config = dict(
    time_shift_ms=50,
    n_mels=40,
    norm='layernorm_no_bias',
    inner_norm=False,
    expert_mlp_ratio=0.25,
    nesterov=False,
    adamw_weight_decay_other_params=0.01,
)
Rows from block 3 of a small sound classifier, named by matrix and row number. Rows with one number within an expert belong to one neuron, the router's apart. Each number is 128 + 24 x the weight over its row's rms, rounded and kept within 0 to 255. All counts start at 0. Numbers have three digits each.
Before each expert's rows are labels from the 100 clips, of 14976, where the router gives the expert most weight on average: "loudest band" is the band of the loudest frequency at the time of the peak. Only what is clearly more common there than usual is listed. The data: acted Russian speech (Dusha).
# router: router (model.blocks.3.mlp.router.weight, 16x320, trained with AdamW), inputs 160-319
# gate: expert gate (model.blocks.3.mlp.gate, 16x80x320), inputs 160-319
# up: expert up (model.blocks.3.mlp.up, 16x80x320), inputs 160-319
# down: expert down (model.blocks.3.mlp.down, 16x320x80, transposed), outputs 160-319

# expert 4
loudest band: 4000 to 8000 Hz
router.4:125137127127097091146137123114105085166104105145159094120150088152150136133158119136119150131145129165136095108102138128140144131119138094107155152110127121134126174080175108083152112116158134117079119121112120151135120069135158096167156159125143101153093137149135116088136175126093109150123092138135125117112097131107105088151106136159128149163142105086112120097113137151122128086082158138084151147094140118173113127117140177119138105140098161136133153090121131146120126158147116
gate.0:130132143126132115138124137173101125166134139137129125131123154133136126121128093118145114123159204172131125138120125137113099119111142093135148128128162111156143153092181133087117071146134116145134095143171106130136148104154182126129149122114093152133089126106090138126154155155118086134107134150116118108091181169107137150138128124101075107106153069109146116104094154142130134123099112134124101132138122134124167132118105141138135134113131097129169097101139138146122152103135141
up.0:156120125123140120112163156132113122135169132141135119088119113138096142151120121119099125141117183195162122136106123104110111117137110135110126168134157088149110120068104100111120108152167127145130092084107084110163100103135148129144115130136117135148148115123130144130142103129124106151141135179095118184120114146114085134172148166098122119128163142112117146167105100130124131114125132157146144141138115144132153135126101123140119154138113133108140073128130110141141098134099106
down.0:121132079170097130170112120124111124119143112134139159148119134123144117122114146132108166124179143165141112163098158109141112136128174104112146119145098063096109116104101143115132148116164113115120124173103137155146080118139138113107131114127116131106095121114135117109126136108143120118115141113150124092089076136168141062164127138110114130134111176132133157118152102141093144134092139110143108189119124102123150133143089145115087120125140128138160142100125162148123101116158138
gate.1:143121172130091131113079113072089117142111097171109148114197141122155109144124148133129140149101127109151162123113134140174184135149168124120106111117105074118152121110107081098120167080129127083149110132144140063078146115133165102112162143144160134155107122144135112113115123140106149099124129100102128113144091153117142146110126149109100111120118131124124136128131153147142109099064150096159114122168142157137134125119077152126136118100108125170135123086076141078113107121152139
up.1:096122073148153115116169131167127122112159134090146093141146113128145136108153113118132118120127110142064104131111115138109070107084097133138139182118123125129136131156132159149127141151108101168106139094120090177191154156090085132156090104112095117106167147112143114134123126101150096119108125148125122142123149136123142095179138091171153121145143153142163107127175086114120125166139123170091154136128142140094124139132172107115117143122133131101141137175148068146092132136087107
down.1:084138085135130122095110141093102155130128150133135119152083116125094164137174127136132137156156147084109128136109107131120123132118143200149120126123130095137143134078121146131110137125116137091154136143128095171132116182125097074127111122135116114131150090176117098077117112121168181139139103178134148108136127144134101119113129146124105118112125133105135166134171091136131096124169132102128112134120124114141174095112167133096090096108119057115140160148123126134142128138137138
gate.2:169142141116119141108082121113152149132080102151125104103138149115103112155074134133143124126151080137112111104156134161110083154097171122124144176134120130134125139149122135109126132149132157069133128179174132128183127093101127121100111130130125124106085128117127171138106113106140134123098102163176096135142125166110143094155107065157147103113110174084110135159149124149125116134127129128111151112131123154132113122141171108139119099120153145103111157123152134068105135129111121
up.2:162125118143128140118093124109147158127107108139118110104148125125092114139062122131134123156148090125112104107167107147103083162113162123119150155121097098137145133137099129125135146145139150068151111158177116133159123111154139112107116139136113133100073117135107169139101119115176134136107108153192086119144134164107136086131126081149150098117123162085112127156167138130146089136131111127117152117141134145154117125138176120149120077102151147115109155108147144097119125133108122
down.2:135128159103101123109131108084131114148096168130147088146132062111120123102088148114136130070149129146142132117120119128150204084140117130138120128068122169134125113169160093105149137083097153133108159102111167042120080142146115135134146090129089168105144122154110139130078139161103128102109155106153136175108116131141110138128135139129119156114128153155132162133122086102157102124079153125125096136123107134160150143157119121129127078127134127095156114115137143114112081137150116
gate.3:098134110147104141098112111114133070099120118153107133139129135122107126152132145118144083105121104139120136147109118103111123102112152141139140140158161151101141106059185182128117137124110148098132128155146111100174105098156123132114144118133137080117090170110125159127180124123140089121132104121145123072148134112133131155131108094186135212110151123118110151122137105144152099190151123116147145146119128116132123126119104136123150136119120132166154158138121152156142157086073156
up.3:133110140132145127147126132139111174144122134086140148135128129136142131081161087134133190142098119114129122114135142154151152114125100145106098120098119143152127136200097100128133121118172133156131137111139148160098150161100112125135137137134104170136160102143139099125079136133115164118113153128103155160093154185131110113103137126087113042131121125141135100148088124104119140056148138129102133113157097133110114138130159121141110114139115163086107124130108111092124120157169118
down.3:151119136111102118174126125140107125105156134133139087153137153121077138128134114151125147124138083168105119126144135186092101139116115084104154126125104117122108142170081150145086051150146121092139159110155148135121123149131185148099138115109099117166153145107028122104135121107148143158129127085128140126108169149155108173161138139132135168139137121151146135139128100106138107105140146149115125099127093120142118112115131163171096098105109139152103112103130153157099091115119099
gate.4:141132114098064142145148096117130156119121130120159136112134157125140147137147099131137146145144134168134135117188164189124145117124121114134122161112097127107107116149132144165115171119130156135104069107106134153152141173073121116113146158117133120134092133130140158139094102113133115095099124126095129130130095098146130172138088112147137140109104099125163119100197120140136132166121147111146135107099116131116116124142097163154150149154124141158159130137162116126136145124154136
up.4:097128115141116128148137193166093125107109136178125135186151113149091144112124115120116118140128162137139153148127133071121152122082113125125156121136067140127106121115178115131148120128147173101178158155134116112086108159100141132130126116152135176162154127122134141119099122138132133159117108133106120114076111134083144151134153160105129133137121158130166156112084127124134137143130135139154081110093141122123124131070141142139118124105122135124072082133140129198153097139140128
down.4:146131163149119132126103152129132100112090152130127144134132156172080127123094150145110129136117104172149142135146135108162125137099111204163140115131140133141130149147064126148093168139120136113124137146176158154111096147131112133107103089120129051141111141156167145102145129158157114139130140137137121095150066083164107086118136097150168138123111139140102155114093095128108151117089112158135138114117103136160110155105107104102165092131123177140182134156127094102194090110138113
gate.5:131125176115144147112135133135152178092125107119115142132083153124145146128127155143123121094127104140120105112122125150125100139088125134106137119181089146113161114130137104096138121166111127148133114171134098108175134104163097167096168120124135134156135126108121082143115081147087146101145131125175145107124100113137137158123130147123145179131145131130104113139121142138111140093136090171124134113089129133111114129135152146100139105128152107170149179102075143145112134111171142
up.5:146134118152091104139159132138112104116181129122147113153131104119108138120103137112118131169165125113134147146127106074117170108171144119140147106094147161123124134133150171182123132137101153143106148152156139133088112110090160108155088148137131085097110128138138159112140114097142115160155155121095105150117166127160107115121114107138100078097123129129122135090127129121136115160144179083135104157179150124129167125122118122142140140119130129063098094156162132127154131134126085
down.5:132143079141088153120131180168108151141154106130171174139109123110069139140107148137141110109102100116114131114132089156108097139118109099102104117145112112112104148110111177126139108131115130133108145148168153103116065098136166156134140086135131137137098134149077137139159168110139119104135129162128149144114133171107175110116144128139154159145096149130159143129170166167122099123136164135127113116127205128128122138099122138118152130112140127115174128087138151137133094126156091
gate.6:131141117154176138124125137092101105052150125125131124145149128092173168151109129119119154086126148168142138158164135127138176124138099140118143136149134104139141118072153129078133126089104143150061190076159118141141107110135133132109113117119132144127153125139134082157115122138115130131120133143118122136152148089156099097132070115109165163124102141124104120119150159092120126080124129151149108119130085081117124133124098158140137143101125160117153137172159137137130128128171148
up.6:156121110137131125154167109156124121087101143122128114129154089131107164137089119122140096127104123128110140108139128141155131155102124158121075110121164144161169132057154131132134112132124125116128143063139114135151139145139134153144125113133146147133170130124134103144162155144115080154126133154132100151132115112138117134125111112169135134153097158137140130102101154104114158088107140111128143153172150114119125132119119153183154087133126122129139102109055079120132127125147155
down.6:150132117106212145147153123128158118123128122143123082108138169112199125084097114116113136149105126089148135133120106159122132120146134089120102145105149146141119133104119120204143093114124117129088138112119148110122105131127133119100140099152120129082182171176105137139099106112087162146130106125109137134138187178121123146142113135113097125160110154141117131135143144141135103169133107170118142108097157128105099082114151124160139164164104108074147125097126128118104098117112118
gate.7:145128132142109146097177136071141106088164154098134115090137165142088146117052101130160123132097102137108150128144143134143131140166162117120080103131148166121160090125155111144117140132109150136147102124153140182089096134135113104139139115145154138115095115103124133112121115116156092115216156172091108131126116147104116137125144088115113091094122106125118124135121146152102119095124128158112198147121122077102146121140122125145145138089133155116149161143114122094110120148136102
up.7:132125087111086136082168128108115101075173128135149141082151165151128163150119095142155106130133107148089157132124150096127123135135132102125100119129094160149145101085158121132117166115125146143110127133164113134087110131119111113144098110164183143144099122117119157114133099107136096146214111163064104124164113135095086144153159110133141111175114134116141122137133145147129148138130164144113166122122155113104150126111113105139134099097152154145094139117101131103113097133182112
down.7:165120133132180150098101112077130160125163134144166076122112126115160131142189105092118143118131108140135147148158146166123100118134138125111180127104157132107180119104146106103102103109127161119126130147147121130132120152122116122145151163121174188101186124080145139180106148146159149117116118080119125104139123186121141128129132123148127161144126112132098121143149168111169128165140138141106121126155147135099097136064148111157117141138104126109131125142114152155116110092100131
gate.8:141138139144146136116147087124135115113125123120154130121125111111103164133119142125123143108131109114090152132116169168102214132099131145137135148123123131142116082164139136125121113162152132111105156152118122110166134139164115150166150127113110145124068129112099139160100139135124119110125149114074108128156109122134120171146162128127120086095147185143113126139072095151148136076135134116131170129159112157131113132091139150115143042149122141117112112143147139108117140151083132
up.8:115122105128171113139113135171115143125113142134105116130102108114103109102104150115143141121104145142181100118092080131140096120131133128162114140059135131125137153099097118129112183111129094146147119070143133126094110128160150115108100128146068115143111134138120111129132156104132153135142134123140120162138117146137103102118110160127144141156116119130114159134112121142097109169181121110121156117170147103154129139158124131126134151111134145119159112134109105145125132149099136
down.8:120130138118124144126120115176124088107108109127119132082148124101140108135092140138104159154082161093137124096132139125142065134150140146118168111182114111142173103123064131099070143153113099118141112136138097152107066149135147108154151125153140147124147134143142172101080210146103133103128128116131118107113155149117189125130124117112210107115129132078143120122117123111159114158111117141121141136144141139144112098151155162118122098141114101137131122158139137179163100097146121

# expert 7
loudest band: 4000 to 8000 Hz
router.7:105143148094137164133111105138132094143133088106142157136136113107125080165162132142112103134109116186108172133140091116099122132157144118146158112168170153163130103146097114106107058128111138118118150159149132146127172142126109164147149129098102127126126115117109095121144126125106110142143128128131132105098109120122155116090159124114113093116126106085178107099114136141116113139150153154100093093119123127153120139163099195109176163200114113096126124139151087120093162145164147
gate.0:137120133114104132127106120134095120152103152146129129126095136122126081172137097125123137070120133087147103138140135122147152147120146139127123139150127119097118125140182085140104144147084105171151149146129140156176123092134121133128146123140108116165174106102150139121113181131105106130103125150084111126161116109111107120126168108122122142120143152110129154126083127107179164141171119151127158201134132136150090134115163114103143080126132121058126165128130129124131102146161112
up.0:150119142116124137124137127151126176112114107140108134109129165133157162089128100121137139137134111129132119124101121124130120112122133119130133146114137146122152080179083126146130113084177175117124121143143120111117137142150163095111116134129119091074078158133096170125110100142150142165143196145120152117141134134141146131116128109145114145086147116139145140114100185126089102137137114117079108072119100131123138120135105074106086168133144110171112083126101182107130151130162112
down.0:133096143115152130133107179126131137115149147136159129151131119154100138130118127136102097115122105101161136085101151163093119151107105157127114123172158154153167101103143122165160152145127156104147132096153127120118135170182155133134124125075153173146175102127138092104165119143175134102167106117116144124127091154137116141127128112123106115148128127142117110136158162138113133130138129103148136110086120136134150067114114094155128133114137125105134127145138111140170075123103142
gate.1:164138155136053136121124149126150146116140109096139125126152130143102157137204109136132207127164114105129138121125157131091081125102146142120115145086146134107151113158126152136129086094094067091107147149132136117144128115131158121132113126131173080115124089136149168141110167116113124127130126064181157130139133128139166128100109126113131118131153095125136117152118127119142118124114118137126126104097122102155102130176108147160088098118142151149118164147115134113088114112139129
up.1:085121131101185117125118109115108118167105134108142149134104121132117130115071163122124109151071141132126125157146137094166130127170111139125158131110149129148118166096159160150139143160152158163155120160112106157143148122125085113136139137110153185093182159122084118112121122131107126134142119197116106108114109119144101074142122168135118132117110140130114134078138125115126137128162122129119145163173142149114122122101192107094174145112119098116117100102157124152141119140114137
down.1:116103117138136156142163133150129148123151185132118116138139090182151149135139125158123128146193090128079137143183136118118127152153150069105119139118110105154156121127073132126117146144106128156156143130132123143134095104132137137173128105131172113161146100141097131157091163119114110128140110087135121105095161182140158116113129130129126062131147145123094118146143111163104109143193129156138131143094125120140154140146115146153081086127171113112144127109135139123117123128116121
gate.2:095135140112128157127130103108122121117137133109126132125135109104124164124108101120115057132148139133130128120124166158153079093085117157126117179118070094139137100112123127113120157106148155137154081141126108122151168095156160107139133126117136157118165097102115103123100144111159128136105141130112126131115171102113154160132143101141152132178105116152133115091089170126100141101196135131104128139159110172118124124116129142158145123173113125101107149085171150170149134119128129
up.2:121129142128155119129130124141112126137113117174155137082171152146141120107123141134123140106106129135132122100118191164099163144151102110138132096091114209155103144171120075149142148114112148082087194169094115171123123136157131125113115126155141126160134160141105213155115096136133119110126138158122128178120113175137115109125097093097156130089118113111127149142143112121132112091076112083135091125105098103121095123121139125098134098136138128148144122138129120135136103118109093
down.2:133134135149112123122114160118157131142138127120130163158112099154115135141147127149112118137096127160108137115118141152129119133100128115128129092148191138145105107158034140137158130130145128139120126157159155180103068158135153126142126121123157124087172072140169130117126169151138119101134107153139111100133225179120136125141144124133158135093134158097067164118148154123126140130134152077130134171087160125137120130118139114124142121151121128172141106169131121111174138104140100
gate.3:155118168129081144115134135098124113169124112125137131135138123143161172131141132122106108123166123132128123149120170118143159128142142117119131135158163099164129101117131157125128142125084064111123117163168138078149109122080112145128135146116137152111144106128147136132114126106104158159094137130123103123105143134150079121111103163093088153145124113094137106086177133136117138106146107108099138123124148132130142130131087169150109123103122119174193141158120105129095137117124140
up.3:141116144122147142111126160121092094176108141141131124123118111125132134143141102131112126112157111115113127146135153100157174155114134145123166122166129104136125131122151138149115121127106090135144105155141129102178144110095115121119136147109126160137115107109139081146125145108102155150116105136095080103154124135133089150131082161103099121116104123116155133119183111110079129059085123130111132129146146123138130129143104151152128125103144116118200145142142103107119125110171144
down.3:151081099113195096136124117145127092127136125119117138087161161098097068126088145146120099114123139156142104119100128108135151197121131084084151126147103121118095138139184147132138105125143176114129168115126138151119132070096100103127126116157071131134094123106058140146148158143131134130135105114093120140127095130127105117117151138107141142149150156141120099124113078142133118123111114157126132172143112153111131123160137169107093193127158124114130125124132104162117085154169126
gate.4:108129149128143116108090142125124141145132098138118106121148128141118152107122176117119141125098157141163085106150109146132127151152118091139102134204152152125160149146141079123105113091125127150107103141115116168104136151160111146148128120125111152147150114133121096100125108140150109134092118161148112136069105146128134074115088102094104138105135107158140117135156129133131158122145120138094133110130102113147117125104090137187120128138147113155118170109167137134131135134102097
up.4:089135115109121119131103148131135120149150151124147131122106186116068110119126091140135077108128131124117066160116092135086143109118121149121108125123093109118099161135132133135113134098121185120119135118070101124134122163115125119129119144137118086126121120150115154142142188115138138132135125091020128122186105083126135136102128150096120140136085121118125133166075153142131130136142160151119118169078130144127150132140158121117171126081104136141113147169134135081133116148131142
down.4:148115136140159133145087110124120098151109142117142082116131173138120154175083137093126110160115141086121097108156124137098148128132114111087163134140124114149145156121128078199097158141084105091124119097086123112142116104134107159127135118114105115139144159115132131109120139127111126092129141103104122144138122099129147129142130160139130197171142104140113164141104130116123111150104130123116152129134161149093077146149121135107144073145127137206149115124140100068141147153143129
gate.5:126107089124120125140129149110134129105167124148111145133139122120108136143129180129103166069164133150093149110134145078094114155082135114125135130136141106124158136134101113073120133113130141149111119108109129129165137153130125112125164142117207135095147133105158139145135142144121145100141141124068099181029120137153170137149061155123102124121112135140129139178085094129087088155115067157134120117117107128175147135154158128106132100170109142111128168104141153128106146119109123
up.5:133131136133128140124132121086129125157131146129104136104073132139096124145171178134134177131116145147132098136147153137089142126153163123130161151140169104167089112166091093110134109140119074100122137101158152155117159147130143184147123152128116112163122092127127130153124124148150094151158107148136127135119107154110142096125083090116135136160122122112128121154154115114102128088134138106159120129124116145124137131108110099103128163125096119184171132116161137115122130106148109
down.5:129081136110082099156154128136093108123176153122131144136134055131129198123159141143157132098129103167146174131112167120136160084143106125074131106149139139089108130133155138127144122117139139125151123082147108125109126155125193143126096167139124165148133136092181103199154141122102152061128144185123150128102150128124111167131134161105127111084094107141136116127133116099090147117131123117153138131116109136147184150092132101116158060129158157129141149162121131101142198111113137
gate.6:195145139144093125114147117098118103128156098101144136106097184109103109129133089127137103150128163148117135120169143119098119125135093146113116117100117130147136135180130113090123108146105134098071142172163143088155104116106151152169108131105145147075110173141137079139169142132103159118104123104141129148128143082100126185129107141108135125141148116162128117154145146122113138104099136128082116124110108099083085121111099098112145135160113129134126138159140149112127144089156180
up.6:143119137167098119118090122120092092124168123136162136175136133137119154070120136136111116139110118095144084118150130185152111124145141142107142142114120117121102135165126155078143155150145098112142120079080157133122143098092138130141128117133101142109146133108135204121103175143148161124118140121123133130115158146109124126104142141115089119160142113159158092105115148104113153135125100124140128116078133091131120129134137123126095097171108155131091137154116069093125121126144111
down.6:129149112141179115131133100154139126131141136124090169100104156131147082123155109117143097165163135132138088096115084124116148083108178108134112089110145115127114094124121113115142105138159120143125091129146140128143121147121120084142135113135092094106120160059180104163139144119105128117122100135130147121133101128120142127135128094153098143134120111120080095129148080127143103094145143150111123126174122125087147121163128147164188160118130117092144117117128134144127073118150130
gate.7:152128121147127143126120108123157137091150168121148137098196084140119149167131111122119101129122124143146115128107116139127154135124118130117142179112163131093127105076151152155112121146148137156139123086087096139131131110097141108158191105139090125136157135118121118157142121140100117136095134123095104150135115110139100115141145117093144134120152122105140123100128167167155151167095126137160109138116141185126127135102119145091136158208157124170118104125130107149131133112204110
up.7:092148122128147127140124163112135147167107128106098124116044164145104124124105178128131158128151127132100115106128137118151122123096166147141095097137114124157162134180120106104123113126123137112165142153122121102139116155153089165101088117106142128074112142137132150117122148121135137117149112088159135134146115193114093097123114127144109092106099131123092132156083101107099131081143132124077140082120153068127137127153145161170156142064089132124128151158145136130105153138068142
down.7:142140140156133121119177152129142121105129096137141123104122117165142122119160164136101132105102092124189111127118131116116071153139123154151101152124131143135097071112163094178151084121125127116176146108136121122153151176127097137137138158113045119118182138143176139110115128132102109156075120158139141120119099118135150080125138119133071143103129187115097138121125148121156179105148140106118106123130129116074154133158103134152127131125134129130104148132126133055106134121117089
gate.8:119123174150082136122110077110144121131137178150111126130076146142165055147051106116134177124128119118097133144138135095121172131118123142120102096124129120106129100140027104163131085127134152134162126129170135129103116110155082162109133107125108152118116144110101083148144130124121148118156146157147114122134099132149120162144186164126115115151113144144128149135130140107133146069157093107086145138135118139126131133115177147153096124145120123106154144108130157153124103117155144
up.8:139120094112181125142141153134104128126132105124140124118173130089087196131189145126120075118115153136139150137116118142136112143098104118133156127105127121143150139123185136086132196130134143120131128150058109154147135123115145117143107131117146141154162144130176182111105085138137140166117151092105138088159162101092094132112114093091125126096157140120131110125128112132115149165087162112164105172136165154102131115153089090122162130117126141154084128131138095093116149145114105
down.8:117139102136121119111066081114108170129112129133114143111128144129156158135166118109119124130148124152117152079147088138129104164127117184112182138159129081139109093139110119083096076127167163116143167126147108127127153077153149126131129126141095150079088133139103148109134185128144134134115121113148120093122113110141105100116130159136135147143131136102138115130125115105134104147115119176111111082103144118164169162135125148104123104128116101165166131054124133094160182165108112

# expert 13
loudest band: 250 to 500 Hz
router.13:082134160122139095135149109113118097123117116111153151135160140119156121141152161131126107141123134111097132130087099137093083126139151099149125147112142110100131107111151169137081111159174136143165148127124113139113151137109103143168199121086114110126115128148082143172118137138105140165120095107111151099171109150122140138098152106111117088174135087117150147109140117146099116152100167090088110136108141139107146145123113176118176132084133150073089152179139144141122117148146183
gate.0:161115110148090125108164172108154110120083125144132133131123164115132139139122117118103106134116131162123168145124134148108129127131067129142058101093106156119107129182103122144116112143162121135122120111188139100137118139135124141145155114136122119131124115112155132111122168128115115104144107135113093148177159173137115138128130147110125096066143070135115127166097191103123167162120125156112134128139132098089129117136113084137150111120162159158109132118052133143148165149170130
up.0:170112067104187094106068104139154138113171129119106146112136161103105150152132125126112122128110134127116143148131147111142147147115103133135087132136093134158122114113117109123126092177120118095119151146110190116166103125121125129145159124143164123141118165153144099120135143159143088131078130148120127115148132192131118164157103102182137119118114123096093142160139180103142118174164136105119184132143119149142128118142132116120104161113185165086094126107101115099091118167139135
down.0:137154106121131146115140117155147161150053140142141133152190122137105098139117136129147110107088146166154126147092105150146112124140146139101187116122072149109135114144156154152156141132120118134153117154088181089095065127100144111108169109161131164124079128126131148188150096148133129116129128135112148149123135127112120122119128080105131130136142123150074139132150098161139111169152164125149117150108118123146119152127111115129090123136135108104112147164121143130103133124126128
gate.1:095142155123149128141143180132126091129107108149137108098125120114131085174133137122117120139113107102116097164093120125097137161114108100134120137150150128082116135126154137078127165126089095066101116126088102136147154137136137142138131116114185151164175147100164132147133116138124182108092129163146116088108119092128101131147150165133088129153122150130135130105113094110122158144088160122185115132104116129121130130116119153098113155109078107105113133132094172093116120120100128
up.1:139121091110096107137130143142159158133147142142140112132135113117114100125191106129129122101115101168132080108136138075168164085131142111130136115162110139156086155147136094138132129117195138175117157121142154141122119124110144086093162136104114098090153117135145131126139104128123135147086136059150097127128166144174145155145123102106123126123138125140126118110148150146128133108137125151167106107125142119144126121123137128144123114133153125111109134130204161112146121151141133
down.1:128156133124190095130097102156126184170161146124161166170155127105089151142096125127144121166161094136108107077144170080133112130133124137091122120114117085097126143140111138101129142129087128108121111156173130098132078129137128113161140118114159125129143137142129118186094117102113121150146095112135134111141138147084140084116133179101133154153112094153130166124083123128166126127106142141115154133178132122126155194148123114123110074147163092103133095078132128141143134108100134
gate.2:119142156105165148146098120138139112115090137141123123133140142111103128149081101130120139135141104137121167153112124113136144100126132145145084138158122203125118115078126083158125162155151123157156079155138125137097130132147110113158110146104157154136080146134114160144117142117120105112144102139114119102144103067134131133112074125136147140113106176141117155154136155125144115104146125076130125119095162108143150130136125164099154134150121131141164062055144096135101146094104104
up.2:133121116173139144097153116121112158142148086106122129130110114149141150101152127125172105137132150113109103110125139152125068140139143154115128120099137081131127133185112144120129098104116132103128152115124140129135148082134149145094141124159107103116186129120144079095165087138161138151104118147145108175137133179127120114130131128141122119136150102109131133124123127158124126111101125174151132148143096158141112125130152110159110116116135146144111194178087154108152110137148137
down.2:140132124120133133124144167154101143121115119133116124130134090124136085142174134121115168171174120126145121157132146122104118122133106117148112102107127137075126149120146119118132115163170155154162156112111097141172118065110120159143114148099147096139127073119044101172168080094137117099100109136124114128081142144116141130127121109107146126084103150141103144129162108105132135101127116133135105137128124134144152133149127127132134126134169130130106126151122147164122144123115153
gate.3:088131141111128130121116123132107159114091160145125120125135100126140151121130155122142126095111178107135105126111103129086137131150134140114098131151068189076172114133179136129128141154155108098126156170157116169078139106145093122158111131126074100128149119150115141120117146121116161119148123152121172138123131131103111134099094120141135130120132206160087127112129125087149121160134122111123112108125140111144117135145144123155155123107142155138153134122149113099176152123138147
up.3:152131107133141121131133120132158117151175091119115141117112140139091127125096110143114116159133070169113140119137125104162127108145121100136134133096189085170106146124064136104122100097114162134119083102109120099175115176115151126099147134129166134112129133115130137122155098139144114136118138120135105102139113091149147107166139144090117127138122093090149132143120127173106125111147137153136144142124116158111139125124115135117107146177097087123127118127108131158096116149127122
down.3:093126174139114140134159133125124144113113167108151121106151116132137164156116149130116129097132109169150110119111077105134084176146147084129143112107126158180120106131089143114130114119089131136136126138110122102108108132153123188123097139090103147187130144147158111106140168121083136134133132131115115159127153090123119158126146054121139149144147112111099111129134187105114123172160099091119119083164113118137103087139074119095086121119127128181133143192138117111139111126111156
gate.4:099134149128116130121124155161131130129106127104128124120115159120189145140153140112142170122105140145121098132139125164081128123103143124080093200132097183111123130121152104124122090095128089085128107153136132146115122125158133125144134116121094150138084129117116145109107135147135100131131117060113070137157137152138108111143079122138116183136127133144105132167152117091116150148113124111108120141139144080093172116098149171084121168089120125116117132120168139163129112149131140
up.4:184138127154105134126124152132147164134157173142129111142104113138100140154178091121143149135097136141110147161154144091179103120155154097131113108150112150156116140148176117122146209155107131118082137097075107111111131135112146139143140135131172118163114125170135095130139160128152119068062113154168145132110158109135141135152148120122150059141124089171170108142127125129124105106101139119184119106089093129118123130147140086155131080133113146124172147117117087157118160123127121
down.4:112158124155126131115131159129130097130115103121116166133138163084110131151101085145101110115129085140114088172121143160134111128129124169080126113116073162127103156149079148109127082085090132137158138153116108122163127113131148148137127102129129180081112121139071128132143118123109096133122121083134127113109105094097095130127133150124124129130163154114073129106098145159168135163152138111111131156149146126089166120103157160123078059137106089150131149133127149167103116167129167
gate.5:120132147129099147078127105126133164112145095118142166148104155139148109111132099134124117165102128083153155147112135160105136117101156131155151169136128161190141113124172153121107105140132109121162133127102163120110145118149111117178148104133185157154122154126132180144102105113134107102103143077154144148131096149120138102118120154088121091069121085129109172168112134127093128160117121122150138155144105163128108123125134110143123093181140104106109074123168127117111143122112147
up.5:126135138135108145108104111125115150130115100112129142131115143148128125103156088132140128185101121069165174141109127162121111128110136127155159158131128181205165118112159127130102128126113124131163131092123170108120134118162114141176145103116163150136124151119123162131098125106125119094101133077160144148135093158134163115114112135096119084095128076117111166161126105130094097172143128118166149148163114139138114119126138105126112083167133113081123095145168131121094126137096144
down.5:147130117150177121131131155147138104116079096133139137120084137123104148093131098137137129140144136153171120109119136108139137128107125107144119128116124183091122140159133125209076134123143094136154161092099127143164108076116093123120129081127118098124155156106126138106143102112150149105107129115130129161142092160121114144129131109131130123110136083112115135117122100087136106132121146168121127152143106136138104083120125120127126116132116150155131130115129113075117114122156098
gate.6:144119186143137135131134080105139117142091140148150127172106121130115167144147110138146138132103118122119128101105157155132133093117151120134141122133085091145133143131162122140125147126085071162085141139117164150122128163125110133128119134128134120128135147125147150146115125129128087159145116111194095164122107115145109128155080131144127126193142106117154135144170124152095137058119138157088141099141116093135131118149124132173128156112121136135137144119129119124133129118128150
up.6:099107115165189090171085154129087117138138155114114138126137098153134133113123106130149147124115121105099105125059151062124124137117159120138103068143179146150123150130089125151132154117180149142113136121158074133130101128145143176164132104132098150115146112124122134142125147132140173101123144111127150108128118107113118111117121138104137122098108148120098092102126128125107123176156124125135097104079124110129146129122140160127141136102171141164113172144142119154142117098151140
down.6:139122139124186125100165109109115137149158123131140128148141165123206136126120143134090108133124122133120110112131153169131109139128133184150089117132134167136114117109165123146137101125169100116131137156174134148165142140159180150135146158140133123088104135117093083211172156116090155117109117114141110120119103118145164118146117212115110127118112106137142124133156094157172141167137172139107105141110174135117170147099142090128111197128125109183119105093130123137120149101137115
gate.7:102132132147167142130127107111145135108143152123137154101121105133144120132136168137102109103096140121148122125143140151136146087128118100119143177137077062119094132131166167129125104129151153129154154167181131128156131134096117108107113139090124144132141132152147054140135114154084124126116107161094108157130118086107138134167108127103145153093125078133132156133132149124099117128100096111133123124114136134131128134138118107157127131122124145156119175124177155094129151158070137
up.7:113124126143146142126128071126122157102139130115139152100151106143143119153157156117118091099103140124159126112177118139114144105112171131108096148177111090145141132114156164133147086160149183139127164136135155104151109120120104101126124114116125127094167118135161028148145087153104132145120116202112141137135111113122143131163114156098143132124124092101126150134150136115111091119110120107147132131106136136126136136125108096184107160130131153115134161135136129076138122135051131
down.7:144164147169104094124072153143098116137153100124111083137171093157071136119122131111125129136096082157131089099099136189139176075106128122102150098100141141157180155116117106122114076127126129137120069131127157132103186138111127140159155107153131165138107121153136121067106156133098110116148142136129144174137125112089152122124141116144137133156118124135128117131131126116084132162107106123126096134140123129145108141143064147118135152127102151112072148158128119139174178158127114
gate.8:132131130134168127124153156116128109158087135108134118161124144144117143134133140110114130136144114111098123113103136176150144143112072111147116135160151132146123123136096092128140118141137157140123079079126099147149156173167140121123096147143144120148119125131114096129137109131105137143139147063103112116129083077125088128048097161147116102157120181109137080131082164123157157136152133083147145112136166161103181127141134125150097139147163143189113066119133123147162143116086122
up.8:110110096113111124133125168162125142099214131177128139095128112123152146135111098137153083142113134107128095138141108110155135140125123132113114111098057193104092106061111132098120118123175171123100135185134188113108121104111136132146108131117110105127143137112125133153107143127141120142146094147091107122165121145160122106147176119137157131151144160134123135109122112164086118126124105163142145159141083133120119128108118122123134144144140104116120145140130132138131120164156134
down.8:126116134114139159127116145133129157116135122131107090139105122098134120107132113130146141099179160110158134086097165106145153129153168226139124135118124159119148111156119161130139131132108141133108146059091169151130142070141146149134114116127114152157120136155174131138077165131123130105143088096152119123111110129131116121111129113139151100149142132117125143136114127120099088150140133152128149135075072134131135113134154132084098099147096151035084103185124149115099108117125102